A small image captioner, trained from scratch: encoder widths [64, 128, 256].
Rows from block 9 of the text decoder, named by matrix and row number. Rows with one number belong to one neuron. Each number is 500 + 50 x the weight over its row's rms, rounded and kept within 0 to 999. All counts start at 0. Numbers have three digits each. After the name is the row's rms in percent of the matrix's.
# fc1: MLP up (decoder.blocks.9.mlp.fc1.weight, 1024x256), inputs 128-255
# fc2: MLP down (decoder.blocks.9.mlp.fc2.weight, 256x1024, transposed), outputs 128-255
fc1.381 096:446484504432518492456428514500520490425480540470499513526480432485531567496504520453566553509491495496448447433506390505675442482621547537489456567494508482506485522374400513439415481494451516527515498439535579540424428494539601494506524538472548496509494551489520549525508495505487593544530536498528491525505444483535574456501507569487466529491517521506518554481459508473543446498442
fc2.381 094:552542530564553512557404515620463413580567485393441414504506518491470540479471495492489547471405386495441452501590450458504459480547530526508460523419561370512538475494539502520497526535470495458443485477526460494435516496477422537498456448553480517504439480528561424407583596443403488471496483423528544551544464513549532434577514488433523408582517610477501507558440455465442567472554
fc1.382 103:534468527504568580482495465480375466531476429515463480592507478569504506407476460504530476479561559583463527430533512489515481459442415492413429533531548520511523489535495491444478530492523481488476445574405512506417503485548545363515534510489524581516496486556561536496501507587573560605539431443488494498461412461510576520515441511511547606425468527558515483559488510489498521479632
fc2.382 104:530482473476506594454479469612457544540549459488477431506514545560479478465407582542464458494507454443536494521537460442555501521466420419479525468487524506482417503508567457556429511443581536503454570416518567532469492522486495464467525526538498494554504497439455538486546544517542431470519418611568573484437499429513479518506586521448481498526520539408451474474532534566480401450498
fc1.383 102:434580451494491531501488534431532484475468475449530489528502513545477446480469483543431579417565545516473452461501470483502448535455513561447517534448545544523555471550571501508532560504527463521577504497662495496575498529426558508528518466450473552476494570477484556516404439565463465486449518307524506536491558447526545553460538534546462484499476526550564550457492496442510563591460
fc2.383 100:490474474465543387578510456563512490497459466568477600500513588562479480543437521510486490493555538431468601502468504487484465601488453521540511509527444459415479577522560483501582373570442557502516471460459446562523488581515548520458536540582473540491527428500542419441429476545480365438539610584470529483393496493440449524533422579556578409508470461499492515483523432487521446515481
fc1.384 102:560506577486495526478383561477445465492442478549494519530524406542447526418530534511418645469542538620505439478504562539510470517541503425484424550575432514556554494468533464437515532456562529503544521517515512540439638498508493519560613527545570386562515412450575478469537493454483492502478475532456523444528442555419604544539446551517536445450467512479447482477530516478565501440497
fc2.384 104:534414462498529412456518522435534570568499490478463511494480522466464575436494414478489516542472530477469526511508472483482548376541523539555513514475453494521582540524493455588455486524507477617518447549423458554416529455430491508463437557454497484578592435494415498452480540498622534434511478454402425502555412453492418631543558440501493589508579571506421483504553584507609513489491
fc1.385 098:433542504332548519455574534492584567421453433442564433551575535500506491466469573565538543518558634607523540430562546493512466455448502446465459516446463478542479537465507589529576481444443467457477512456474449463467481480552460523499507506554531503588525505480461466429499530530518519552516437447524441558432523484543529403509538492469410614519504509483558535494441442486536558477552
fc2.385 098:608471520558437450516435475475530509534602530437524449490519453579481541416492448514464455378521450506502501476434490553513565537647498522547527509428445411510530486472514365472490501487546536581632569475556508564512495537477534423513468495477564454485544478489552502488553492502507454437456575494427501548478556491484512494503538467536510513558521557507458564609602461412506435517463
fc1.386 096:547553503503574507426465515519453528504520561462563509508481548544460594490552516443471555493479529585499397494537539426484460532560483514546462478530538517515523482449442447453557486463478533501542531537587546511449481381509406511464558528549474520598541542520489473551484510479493479553481443449494561419424480480479592529547466594500526516525412534556408539466479454452519471564562
fc2.386 097:482561499544656500554398487554505488485509433560520481496453457522518517459471402376435514489504512503469548507424470476610565440524429447526495537459476428452473483579453468438444507496591487450475426508508499523531458489458393577596546489486521361582507525577574519538433484433476514542478518502567451531515548572462540434465443461472500420460464557543492491489458463476550457557470
fc1.387 101:519473473495555479525437504530514473448515487463487502497486525505431536522454541463507545529496585535451493448521494430538451464536579509403567544511401431513446617486407498523564540548421471548568441654555410497543534442444490536506563403398505530545556512554515576587585517539514476424532447396545498494405509510597533507513591452507467476444467520418534407547499455448505467418523
fc2.387 101:456510472549527670520582487459518429484464521448445409468480597443520506517534500501420533521481520523527472504538453534484520475485516558546430504381515597506576460498461497545527545511578626503565559470476493517456494572406450571414563507497473569565461545498495461506366488495531497503407533434443554451498479534473461531529438607474488570478446523458494515491605502527514485507466
fc1.388 101:451469583486570508478558451441540514508518533491607497501471465473550514479489488511522443413500598513419455578513464491508407518516446529427427538566413513583476425495449509498365484396500451476540491528469557484519492522476418447525451532436535488584532464558487574545472553523519458469478516564487562377531520538481582436521563582502478501438478538570492536547497491499537473528462
fc2.388 101:459437555559532476461449449537481509554525504537494540563453520507568479512517430504471541451462497455593455508599568418504505491534496473405454502432541533433483488518536509682471570527419545537458491491476502515372436526490520529464417551513476493533519473507476559511504389419487516556565439436445520523587510519564453457562544445486607490470496548450524540467455564535522547462572
fc1.389 101:527544551478483617534536526483431544512460559517570497549409499549482555560404539450495495464447527555481521517509547430454507569381490481582579517542463533482580487447454628522490502554488472435505418492416513473529474402474438417554441451542533537572546475597477392556538475548459527468497390520514491502504549520466479467537459498492585516453549570506481433519507491505526412436506
fc2.389 102:439447498562454506569419463510408506466536482508497518471530478437471505403517420463584499530543571513519417526432533470502504479480442477503516405423510499534401474519526493494533458507512495527452538472488474492501454459466381522356476477495553484434552487612536511447506492509484519370506528447490477594531483542507431493494544461499435468500572421442613564541522473571570480577475
fc1.390 102:527488527414480569558509514488477541453520473455438488526506629540491441474626443539574523478471493440403555525511492398607499492559476587457485450472521539574485496564476529566529449500456487511496440492513481429478582421539408408562457533532437557454510427504481482540605585499478545516486409426511518518523519537649551466543459499500460495506545450522546499527522445444480515533581
fc2.390 104:489508470481434486530508393523543521575538582487520526470534531480462541523540507515461546515484370346542417485482542480512529471473520525453443468548439444465567459566473553560578493530487498562449443430537463562536536522536507556412355531497524520570585496470420543503446488477501535456431516449534452575501401575551480453485548504537418452538486532394463538551418486508421388470541
fc1.391 095:504581542402514478508508576503494444457510422478504404518500544497511509498569473404451518481483439536545582450498513530470531499357503434402556444530417518497449513480512585456495411478482516474483490469450467449447485453543555586519563456463540535560438434527544522599546468612480482512488446439545429497548465445541551527487583500580515489496487413543443449479577500498498501472498
fc2.391 095:468570589528505550514507496378545469458447514531442522519466474569599486541448423483578456578520439536432580520492459476471533489518471518507490499539525448522400453391461494536450487498454381486492478439439521409566380473429483431653522544545506494475519444461441478538519520473476658609532530447395512531566500485508584463504545485453488485455517456537473507590459615511480484511502
fc1.392 099:598497495502554554457370511495457561507571540570532519446469561473491540447462466394471485451487632520417487586525543478465546508486509508382471467578477525623440475515430504560488433491514518489532388492530534474522566423378520507557468484505550502526492542524432518575460576520478463470543483471517530467554510576487578497511514545429589490474560433503493520531532541510546461481419
fc2.392 100:533396434441490531440552501459504479550465451484572512440535442614541515382505510603530457421544508517529461537488454619450436426570546573508513485503592541439465592474534474521461524483463408495524538485458538544495548533516485514486561465541526521523430467560445418541564511515495485444476544507416536506494468500505577468468417478513442480500507504584437524502478599554543436380559
fc1.393 103:461520528600494493453475471403462462477566488552497521542460581461567562525541542516578561534517523526496444458444501557531439440488449513558531497479485525521552465439563529471550539453461427509500602521410472445502480551416409449520586519458574520578494476519507541478565583432515497549537537512510590529482513511584496549515504560434448469535538415503443510561433569508410419505606
fc2.393 102:452518533543539481354429544412536465494401491411519430445536481503469446408470538498539549452492416495619534541545529557502545499445432475460523476553535514413509501568532398603534462588451407565523564544537532415478512588442468479562536437565596548575466426440423540477473462513416499550483512510515540509470497488569428539540603468604526565540425465449553597516603505459486571555495
fc1.394 100:488556587516501520456466522433566443445526522479575466534477515467477577506510539466508493500430555509487524512362491525504471452513560428495496495521460572505493500580562553590562404494420471423488453476538521440528550515454353581436556489547509440539392466482510453565467434501406482454475489488609587472507447467505468569435506504465532544509514479495464531532581515462436411513516
fc2.394 101:536555503592555477433504459577422547524594505449518545497470555567540389467481558440458449376587487507527571543446555552535494496515600456549505548552522550542398486499486495457489476483512478467486519548504622613468423535514460534500437622465419477488545516484496505477596485512428451484464486506482556399391539542461441522473548463452506606447458559546519549520460580460417536455467
fc1.395 086:491529458479531533502560522534477553456589506513535456529544498463540467531448499537502544593493568521463376445516531492428428432472513409502495480521554586557479420396550493486516466486497457486566432519439558557447484464508426564507505511492539541453469525477483470575645461419432501530426498538497531424543463580524577503457530513515564482508623505553492444594585533472522454426547
fc2.395 083:493512498455468144524462491468497442465504495587533465523478536442480524485547453644526510502577501528541485461598485504513513493500439460492528532550520499537528471450579533499512549426539447459488555517523585502478518536506550496485554463517304426495451456560509515545547480389504503470470515489507580577472526555514462422506448463552440439475501552474522449425545530521502507589479
fc1.396 101:505559375464464496413533516504443546588565424514487491455584462496662518548546530410541427507462589525498562605450579560571507489529630479408472513543476580524496456423477489524517459533501494491559424561478557506481548520406458521498513510563541499444488582518532417598510577479506490525509500470403508541498515495543585480536392467437562488455407555575450467535524539474535512458525
fc2.396 098:452539497518426612512455402393525556407559523503541478438433542483442472489505483505511514555523530453507464542547553418419481515451542516625449534421479475528452462498519535377498467491475561500514522446535566504540544586526417486436437479568510431614582504546453487504432430393422494454475493553480606521527452567491509549485553559503485551538546549532532441517544548479524513603453
fc1.397 098:512547431458494603478459548457525458519523457467581485534412547467447505503442520490493525505502530614374520520517543537412548360525534494517480538467467517597486517462434536513502503492546512517528510570538438590628497490470412515501476436472548474578577490495497470519412477447542535472434572417521555426484649500525524558440467474421549471579486528494561587553459539508517468509432
fc2.397 098:520491563496474467418442551499483566446379508429388497463470450539489537464463476372514461452410550513551527490481474450599468473514504461559569551519481451486505562493503559495520549565537539541511552509468404436550581476489594551523504493492462581502530539535497500466593541432507516533497484457425470510560399488492558462486428505413578537462487465544506537413366517410562441571557
fc1.398 102:517513369450501507450499532431555484555437382528508530493560465462482563538510575496398474448545456514523482535403437446519496486554485496563475588617479515447504479494496593474582526518446417539490464461521520410482473480447441472582449540432552432483464452480441536476430499388528521575527532552559491598463551416479455542443474505518534453448549475500491528480566468404518404608562
fc2.398 102:506493427636496391527570486610424543546564485533457515509597487586545514553495570548491489549525543465402495472454554475503457499396595558476531520499492481528539545516479560561561438552488470503487590472517385521411574474526497449442480476494450523528521504465407436473469532460456486521475429516401444618496406570502483522462397550524489461508539549537425522490523544542443443476578
fc1.399 096:524642516466463555543564481491445444506375539513584462575453521421481544528526466507464493517518405551522520494537544526526528472392495542349427533522448523485572526527478454511494534531447431552509620557532501497477533422568487532469566433534549500584489474452531401511500451565503390553480510425479589489491468518593568484515443484446468410475570463542494523468518440433511333465546
fc2.399 098:453355468483428449524509471467509502519541512466482592488480453525491562449516432467512407446523545470536432455544446483512588514504582517512439537541517568440442459532561522537401431473434462479536438503486513600533363442492490451576511579545528465521484512499475560548458463449482468513615545445517474350448427611608494522502489550489526506541427587457522518535539495585459524512500
fc1.400 099:493452548438503530549384583431417535437484476476520581471492479499554512504548469492516433440433423447410440561456573456508577461440420478443397534451559547498567522531506484515465415587446495379511584521364474527421516467502440504531614479438530562462446560550510508497524469522522532524533528562546528437498543495473560494487534513460495541478430473548438517518571458430506460415534
fc2.400 099:555549554488495549532489502543466496480436635521532490550546488492516487452458475531484486580549663509485470529526477525505508501439529501444563554464396487567510538560502551552465539539425506506530577507505409483559600415460537424539537544552549502479553536456479523517463560527489492469516479511431444492529482584599563429555388445567621558579494469517603522528542515402480549439403
fc1.401 097:437617480535562570447506504521539446445520490475487459512489432457479477648575499544481513439472507507498610484482668464419466405441500395515499391475445581545404531482497432550514452480483467465445542526551469473464521442539472517491504526561563544549533477495491509517486484521462480532470364467536537522561520431432551565498503500484463464511491575522491540521541387561476532500480
fc2.401 095:537492428502499494466502496525438516493506442481494514525490574613498515395567438526512404483446562479506470579498403471548451446555449562620542513533443465502497469445500496461503513466525576458544463456482569434555396489466497561563491479473422500456525462482565425487614594521429493550543614393528592470374450529599467481519570411468514517487467486529429560499475631539521573517550
fc1.403 100:462549484467415526510479578442513495505462549498533483422562561550452495439487588523474435431501510567466532470519521524540559512448501517473439403526473530517554477494486481438556527477502512467549588595480610408393489494453441528471482435505579516428444560644540518532559433475498409410480511504525572509414511455522519507463507503472467548488499492534555541560558404479596491409572
fc2.403 098:521565488585472407543536477494510518590502518464494508558563518498447488499474529561484522499443448392403560486520394390500483492496477443531396531469432431494574480527484601604460573509507430566465449510507449388475535471505507563507427578494415444674616483506433575474504509452561485541514481532555498541484512518439483462545483490549466446531425568448471609512521497543527444504406
fc1.404 100:467487530403539516569455497495618484510517483508486495617450366518558621457469531510491570581524529531581453485451493472473355498517450542520558483458583480496590513426428531435460536480529520455562471512468583507495500563559488492475497481453508519493486479508547487511508538439485488532517527505570520576502507555444512537565470439479481509473486581437523563595488510568499588533436
fc2.404 099:504384560474543558440472506548550590441459526515469492389541476558481484421477442465414431471453422511567633577567544499493545528553437411497415528470469525484465594458561437533468423440505448557562492511523528433477486426509512490476551512402556426432472561530513484575540567577481615523539533474529528455484588530429549521562615450539488530490488423512411528477461502426488461499467
fc1.405 100:470488538486477504471495582461426549438544445571630456595436566540491508470521457553567470514543453524426359442455488518508466431480522531504422437429495515534419468515512515476498459456527470431406479467521507541512430449570491537525481513450497509508420561621544489462458408494545526505457387409494574447591491556525556493554526514480412476555496484568457526468567497485507552512469
fc2.405 095:465502424480582320550547522500506536588457485507469413474426466524455604455503523638533476487476514557524553500388507470481542546373540476611576569525455518534537510548501537535493527440526550512518504535443596465427483467478556559538517499485369504518519446523519512589488502437490443511458490448499523505553490524533517430446478413499428489532485462484466486540465557484495489587433
fc1.406 100:471546505508436508471500466513524531540548442503452459441581521450463585495481482486418465514498587543544583477494559500587441553483486433512412405517508509512491485541498536497494492503463518522558485501469494443473491486435504503469603484551573518520498628487460455507497516505501440453576446482604530548442476448550587522542432548503557458494500468449540504527525533559543527395481
fc2.406 102:522445491573577373419561454411485588505469530565459589509566500568494456542462471600526496566525484509474522487470516538490521454471538575452466450442517550497516506520568547510459380436530447406482511563565529477461581531559450409575478451511367550388556493515499507462472561463462534552496479525430499490520553502478493484532523460530430547518488450565453457477452426476471492542500
fc1.407 101:428530522495453571443485435495462447473445466580506422567606454643416534524528487477530440517452504511503524490460475506435518451439496545535371483563501466548512477424404513475508542437512521453497467570445525509544495519509541466484483453536443555456476559587508480526407482530512530518461498507526478484559562547497493425574586530469457545502550432511515546630473540428551534478612
fc2.407 102:446517566416542509503478491487565511556494468480528486461511538555505475519581518489463491533482472449601617486469456476498467478435444489649483577506442448389538575494529446552437559558559443537538568517404526510430504490407556443568551495539455526556460497504516548556499490516528515471448567500418590494453497570552516439576447570472435425598535505558535484496510417390551487554500
fc1.408 101:658472430462529566443567578523551497508525451520447476403464505457465419459497426485419498566493512550473551476522439489490463502448534526513442485490386492479439436525564525566517526532522467596495404560539482474496573461444551448544529545530512551591417600601409561484501569474598537465592491564464547509513559480556581525601511504455506422452493464570473579561535588500503571433482
fc2.408 099:497594418555491460586494492524510455510422421479429451570527504578614473558455595614469487476437410462458496513493489441565564479488450496414568586452518488504417451433460475488572519454545536507506563554515486525512492516576555486539529488565399526384529515376546629485545427518450455557488452515478504547517532452484478484464518493485440485492541509424509543466518537425471414584522
fc1.409 099:505407555454541547521578562448453546510447427468427500499504550537528552436544459563519500456501450526517415476448485627569478505533498535510556609463520501587553484480506483527469550437525499426575514487455471547553431543486502421449581527401564410544565491516483554630551541462542521582400505540466577486522496585545472491511465574517488506401545543527534549492515489435554382461622
fc2.409 101:521561505420493387512530444445491457596525447529420431550474529555561490522436529532513551416481531524525466487444448439537499478556491540556556536435409497455552455503467480487535501531585514524505511349515423528521483599466499474584537468502538462627450446504565525416471489511600481468388494488538571466387586532461485519499511416521521512465467434524407501470471547540461545519471
fc1.410 103:497456548509434628494487468453465481486418342505446534519452568535447543490481492469517543493460586525513555426488515488562392511440416536432488574509438559515494489457473545502537506399562457512508476465573486363506495409452477476476484449467597551494531500470489463575561549484520480522532561540628618503398532542508450517517505593466488451410545471523495420515504563430474545501469
fc2.410 106:448607491439509429516532447452412435497553464415436482510526511503535508499476515494580493503645491466572579468512467404542470433478459435469480482524449459603489471558538513448517333487540395447459491491474545429543579430514514474532581501484429528529491469495460503486530498535513468501462483550570522449440518515510482618452496481522521434447472610519487496551542553482493524577338
fc1.411 101:521604560567528543523550417502510492530479518468469445553505455583557448421496451500415551540498462469448489419509397495492492436455504561475430521490513542539583395475534478474545495461503537463538493475483512547535488570613491558562544540466466522476493470502550474527552505444505444500413469452408454561575516492588609537450476504475391508472536578515539571535514571458606491519532
fc2.411 103:507493486478500453512534476499567540459527453568533413478538451435361525515462483453513472534497623560479558546447612503513429496582496452619444446512461501497483572443538507415494583425571533454463507589488428469529565490607515582616408510495581512572540510493491460504519532484453540576492536521622513512457525561442527465493496554488457482447512494486489542467496577494500537602533
fc1.412 107:465472477550496549538462436466502459466530443556547485548518557573527526544572474502362595464506468529576472596537507590517487486548508486537534478447472520513508532379484551491514381510447554489471494441556503532540590439482515378511551524455499478508447497505483586532389468537524469460392474464442536571482354472448545527466531548479488520452498481571406494441466519475511546560534
fc2.412 105:478545584579458571445527507553445554524495488523396496563472506413558513461439462541534529537521548443564516457523497510473463514524571489359445486466515466426486469519486498516534488530469363549424475499508535559439603497472458518418501474466462582465489580518516463453553413456521569583548410554569425551579610478590362434490470545420524485471615565423564484454482471526470509496467
fc1.413 101:545533532480566500432466533421473432455514562536472434566429471546504484462427505485531551538521554520525513479456584477517449527476540591478455515479373524549476463525502579404428503513547476388513565443439484453570525472571485497560473543443492509531518453452440423546537398423568571502520494521632452497559551527491501427533486489580538532499529499613518514539444407468615441538490
fc2.413 102:450510492543485427559441545494503504509580516595509541489374425483566503555457462556547432501468483394452455469482466544547504478512487475396488541469477481479432443469493474459574509498503513547321438548546530497487533574558532469539436497427514459456488509533491538434448460500534530537485496471434466495512520557550533461480531426517525514463487444494568490486529482536459585506540
fc1.414 105:489476493424531591535495495481509523527526478390500504521569523512448543558472482446544506429413577450593483635497563482529489424486422536486462509466517523631590491540500438508546534381390412466475517499542540478459518498519538521532483475524531549506479449480496573513492537425423535526467548513421569604461515502518471528536525519554471504534455454561509476504507452463476537522528
fc2.414 103:591354491468508514493464467507463458485526563518410539583452495522411501507524493457448396512473450489570406535507538522511481436528475507440494435471658471509481354578471553546434407429486466579488475494510470511531428488455590435408514503507520476472594612427495421468477525548514439479518470428468498551537469575575514549539498481533588418507552510536584477545496524505474515482606
fc1.415 099:498461506387517499521533495536590516506484408480505493503540409561499599443509478480471546517496522523450514464514524519459454535506414552357492544542462536446459518508481509439502468524489526405545483527498522521487497488486444505458624482524517442506501506527558436647472498498423501462523451457494445446505564582534552479455469545528485472491536462413586502501473644461494464480436
fc2.415 101:556494421486471574552573454498455566602464423480518497577487426433492390496475514449505582505514514504590520525424495416554391460465488452552571549430495496510589557472526487462479583483506454577485515472502504485522525444478448533558481489462471516593425464530489500519530497458493495493429484539481514431510563507495476576481449490493511523540575507471533480383463504569500427497521
fc1.416 098:439501408424445457454489491504500499586499430430564401541483515530467458458521454464523521507585481498512563511507508499424455525529523544573527591481433513511490447518546463516510408498575456574557386609512514469420566449528494508475463593487550436559539601555565584523528501478553487477425468650528563487517462540477506550580465551447458468484538548501522503499422516479497458589489
fc2.416 096:482618391449520296482514569584515553499528506514467543470505585463482465459479567485476545615476476514438514468584537475495408564389551462354482548490512519517491485453593594460520505564520493473448491550568519431489491524493528539479502461507413470523478556539479509442510536440524500434431519547495439508506479533514545414496489552451483494515530519565503484483475593439485476438429
fc1.417 098:500553509464546554545442498443464465493470436565488556598557588503523558462450622479578465527463518558540536490575439558454438443468489370483664439560501480433534576435477499472579446470456459433443432524516471418569534443519525435542596498499623513456579399504502538505511443512489477561432492515553540527500513472489517403487466598472579529531466506489517519547420516406573507565438
fc2.417 102:466469564390524567389556501478513505507568534468502466515399553499539465505577469529562525458472494506461420488458565545525506408524602535566395543505511516373537474449534494616482458470507547520498410511496623561509467530508504532498425504571536641497385475591582484407519532448518530495556465469518479510500513588543463554568540440454485511579507534584445463429554492539496613562440
fc1.419 097:450594458533494635416523540462581420506489490510541422483476472506497492482566462455475542541531554509538549524483426551407502473418526441482529488556491548560489547407512547488482495560460474569553426419561513467409527411486479448501570563454548452570581497481483514564493449486514516526443446497501455478461579440526494485545527608523481486450553498447558561580475570433390502514467
fc2.419 092:539583426358559404434451474391501493522501516504544548483550512461501472493480539488411537532496464485551544506539458442575528491527520460576530549513406540545436456456515487539536487480622472425452503505486490545500545569470494408567592524570420531440439432531516494478504495486452531482458493463520484451427470514398420398429447514491489524483582508423600516468546499511481421513576
fc1.420 104:520540590603521492532451507501495507516531500505514510467511480555492507519466505441537526505570550567417460633533507483453466553504484513475416484531467597507504576476449534533604413463506478441589401513458593462485474507489459404526469405503445573508483464554569554602601507563382488461492410423384489511457545450470536529475470574450529521579601482496566422568570505472510490492539
fc2.420 099:429556512563545613408495469535507441552481538434511488503478584440525557485552589517537509452479535505491523496526635533474472466491416508535506501420488584404447591470532548452443460512500463553473585566454482558492538454458462412454520517469542625543539555501506561441443451462523484571442429558525447488458541526522491449466442483495522522490500504453460362434530442464502500471492
fc1.421 099:476497518406574585447444448478496399490569417650491430530555502490438494416499538418560510583471547506547511450471477457480478470546506448484481571584552451561533487567509473472496418471511513515532561559427586519513555529523566560527549544538525622503467516539475449487450484551395540566460451532462554409588524374484444544512521556456544467428574423550573581511497546465612559448499
fc2.421 096:470516526508505520496520414429569448427458472427562427421561596503487543515530533565478570433398521463480604556545561593501463510521404589548432510485526499459542522482466473440529508466571527497544503444471547581588526507574490507489532530419523513518581538538504476419494560500495544605543396506468537527489511465462479512498490454498438478554389480418458547494439415506522587464500
fc1.422 099:470514466532551527364507506512439493480634418476490475435467493550538496520516449398487437540547548531499440633436449498497515473533478487485488461507522548465465489461538504469506427442513448470530542592593444503550510522508493487436517524494501556512514458624433526503482433610579543540470510426528525643476552509446579504513550514449448349443393532530428471501476518422564524466586
fc2.422 097:537506526526513468482461472516501568437614481526485489461425552427606510382469467566454491468559485532479540528513487498434437448477498528456519557463542452553599471544449540459477462504633572455575456452481510539425476470513560481369503499556508521450561510589505546478478472478474425427542482489518520517480464550511439472569566460487515465563568430479519419520514467507493444477480
fc1.423 104:518445470441537551515508519535538467532531468560482446472500554602411445481524549560466559397456503541500501573499581450506517513573534486450497579414513468507598519513519492482476532448498445476508465512580515472394465522446499494518568467487480454600460539558478520441453462461492555524601508457599570506544459512427539488543530566486641575540513480531514458535563486429443490476552
fc2.423 098:521540533462541529586484594491502484478552462464522483486489562554534460425466510536533599494422457534529510501410439473552490518531533508470551475561513538549452433507443504522417481535367410496449511525494508345525542476449486443526502484516490459531524498516523561441414541581441550542394513491545532506490500519473465559518408477486602475523558525527426491481470470637523542393535
fc1.424 096:523508505524517477543442497463461482506490520468499507499552540474584595501516486608509598483505577513458490503433591482498513472477468465515531542444441432428612548479527449433600467466530529528523469567472538519609496375565494496525504569479547502507425450515484473521453479446542444512514587460517502580523629493401502480494422527512420449534524441531564577489519507415579555548538
fc2.424 091:478496535513493269517499433531534450530386338508455545429491427490598468454572495663515528503544475522474539493514439487465429515508502527458506512491425522510397442465533467553511450463506546624523492524493483482535595628458483554437507525460474401536569511490489441492513435522498559387567526515519463559521413436494550471468575525523550472451461473544475445527524554455398536516501
fc1.425 093:556566520602542542547493457522506434569457380427462420401440533457499486460570524478416513543478524494492505505472454499567464460532458590478464540430475533534505515459571401550446466467461497459458507445509485540537500499427400588463570534496556526561391522586563444482462586479546490473513566511429540509477527499497453609523488463525453409409536447561572542489504488461510513475542
fc2.425 093:459489518465474431493455513393471475513515564517555504533449531465487386441454458623463509527553463471483557575532475455444474588539501556445483434463501524530574473547521477567531513528575523440597481467519479534426503555395527526539526470428459433473514417527527596484496410430556400435534561587520510396540488567554515510559511549572478531513495454508545529491524425598547489455477
fc1.426 096:410503536426445530421554453460536421537423583559439509569451508511649544501507416502455496497428556526429469490489475472455489504477533502453463494534470569435541446349505549548514480510527547473487474475546539472516532483525468471507483480575494466550626538502529474536480447543518584477419502550554558525484468558545593548500575477496527440476599543550523587567501554496562625490453
fc2.426 092:492621497453522468535480487388424465534529466522480503420515597513529552452579592637521496483427549564611350490551534464349464547509514406567636569575486518514485507513534420479448475489467579498490493383459512446484523538461416542403545488521414511529442477536546496533478522413534542458449467460491507551463572525528599442557535555570429524522520522543460437480463468580479559524590
fc1.427 098:589415467519475519548521508515449498504478468408478451511458422502460472497600521492472611492426482492496498465496509473448497478433512531498469496402485603464560526456470539590507504540510507462451497542461438409482520489555459548597485453490508499524447513455546547583552563456490569485563448522540635510567514550491577536429544538562531436534405507530568443517564486510579504541499
fc2.427 100:550394409493457368600543500465497524432464544533487439511497546515512523461517508538465593574485469555433459429480572504476572525529481358609527535458504498466534508532506480528546398555547455605507466394508499481490485438618546530463543545517425418450522512550529474521561454526560572497449496468518473561501552540451532435526413570533456406475558537508498538513473469521384492598513
fc1.428 104:589532537602473547584504542494488462423492536512507564594429612509516548485509432549521496542476526491479465486527509471466510419495445401451445402450518482539527520559466524472545433549497427441532472472575563438486462472449390490448560390464500446423540529505467453504502432542442527501467455439562664537473479500504489458415567538443509458551466447488538431549555506454504440606519
fc2.428 109:465528487531470598489457503486467553464518353477528519468499492490497505560515550469450497461457478444525548485497505557403439508499526482537504481440454543465578541536489487533574483449560498503520410415561568486486409535545461492463466518461554434617570467595452495446558536455543465543480544588485497536514451482487511485544514429557503473534470546467504453414532519477539528507478
fc1.429 102:465571485488408488462480468514468441466480409547499380521371448490564491419543528468521466463546575467480494400433470502494516489452488451393503498439435466485528482574545626563476529454507513441573639438491453566435521468424527491522498444544478557563501494425532491473460527566485526581432494461573515478497554500542560502499484459487479441494484514580446512512571478462524410588481
fc2.429 099:579407521487488465512446521563534478476511430573469427528452515477529502481442532455576481510516458511486437463498518514488510517452503596483532542469436559513510481534488613471567488430438503422450529490517578625525483515507485532566455596493406440442525538484508476488515461418536542395559437464509444526543503508575455440523580463393536471526508591537564571568522475530594499545498
fc1.430 103:451585526459546458536501509503530507529516445502444454572543553455460623585496536468583617462556534501553478397517582482552505510524436589463469397522476498512489443491480471504568467471527473544566471442540422430461526534506531514526454567481530614488407512483505433475515522435550547463539413498510561556566483519569534536436518548417477489482519437484539538480382511466576487560630
fc2.430 097:474449394453470426518509532524570509480512575528513526511476513397430558497465486445499518503425496469512485522567431503567540566453480369581552489492483458510470488527539470570443528515530477467491542512455415580456479379521484505472487471533538504537558543483501500508518481550481470579448556513551485476523530546360484456561506456604390473481480551485499450487542394505503507405445
fc1.431 097:500518499495612558486423543548549492557426545444527498449498467460606587508574497400434453473536478498481470473502533481392526491499544560399489443595485521480486462528511506480563469492514565519513351511540554492593514529485496397533469532463575534529481457485549527516406523499539512500490405520481529562527466484580547535500486541512493530537492416461546438428588519530471541533479
fc2.431 094:523492482398506482386498523470481483476578540568455497529518417456505513549576505524556509459532574486505538560494490448483458544377481409482522530523497511594444534450549569547570488515445455449512533519515440529495548579408454449440533629481490517544590391485462566524376526437478453520554430517443497505552464460463521508552491536410528536460518516472459565504501447525513427438519
fc1.432 104:567501466422500584502526444501556504503483528534450457477498601474510568574586526487562505450501475510425430505460485470486448530474461559520501530591467455526429428497430513481602465426449496516360532562534491502523456561522574509411511433477535584475487512643533466437495483534516436452509551478526537549548572530540546563442474485465426489393486460573514474526408414452592487601378
fc2.432 104:487493524480508474493572554463630384610463514391448390475535559541486557453542473495555579414427432436421545598519403453427568556495420535477482507459546471487564464640465444614520496555550510557491450489501471492497564527509592538503507533542629547490553480438401515386518445561391475480401484434498451536568441523551478555497485532462404444466475501500508517484461519531521445522458
fc1.433 100:516524651427525605467546568513404450561499541501353455518596559477508553552525468406481524476509449497450483554553580470485558526417462415565523460503493411575521545449477486496442531384456471557512506463525488488494480422417534438462514450431535522437431535500492436502583574432474546504551342554529594542467485549574480501565447490370564447477451500537509494568449491472528500598527
fc2.433 099:476571466509500412532475551481450372511457527429499360572553453479495519513513523505567520438572547531550514589483396508463473495450508504531481509516509485491500569522476483448508400596429511456482482504466515383540505517460523427611572567533434503536434414526473504533505449539518480416474567480468547502515433436513521452452476485599481461443488492485539546486541596454452499482365
fc1.434 100:448557521499546514534459516512487485500440505457496421493438573504512588573525519422481635427486530491508544430476496435450469513522475561519509492500527402517529444469423463433548584430444436431421544567518487420546492541529492513493405414539563488504464512585616405581558519530435471553472493509530447578411563503502654489594463522472535532514522636541451462531462484452554622489571
fc2.434 100:510493467554388556443462520535454533478556478465503459540361586506401529476588437419510485445511539515541490545598496437577512441437579559548415442541549538526633564536538548509581544444501477459471642492482537500506492543429469512528512554497584484484485542496456420580486453429442538482502510519431615509526367453538521560450498496482437500465432472471486519518450501495562518396493
fc1.435 099:481526471494518549465504453539546455564531446523500514521442486516495508424557495521505440536552451570574481470432442357477524352497461484487512428541435455575478557503591482515468506452577501534535529542506617496573522501513518609575522456532547474504404487436511463527492525492592453581463539510492599614537463431620470548470501453428441486454443495557542598450496528390614519550445
fc2.435 094:468514595524455489464498477588411518501509456435528482498481568518476517558508484532527383501454497549545515468604514601537472531549506579488526522578584448439390374441514433491546424490549505437493542466481469564452623533537402459519550530556561435538590566450442589555535512476465540499477432609482531380461491456449588480460534458550492546517566490546504492502449462517501433471495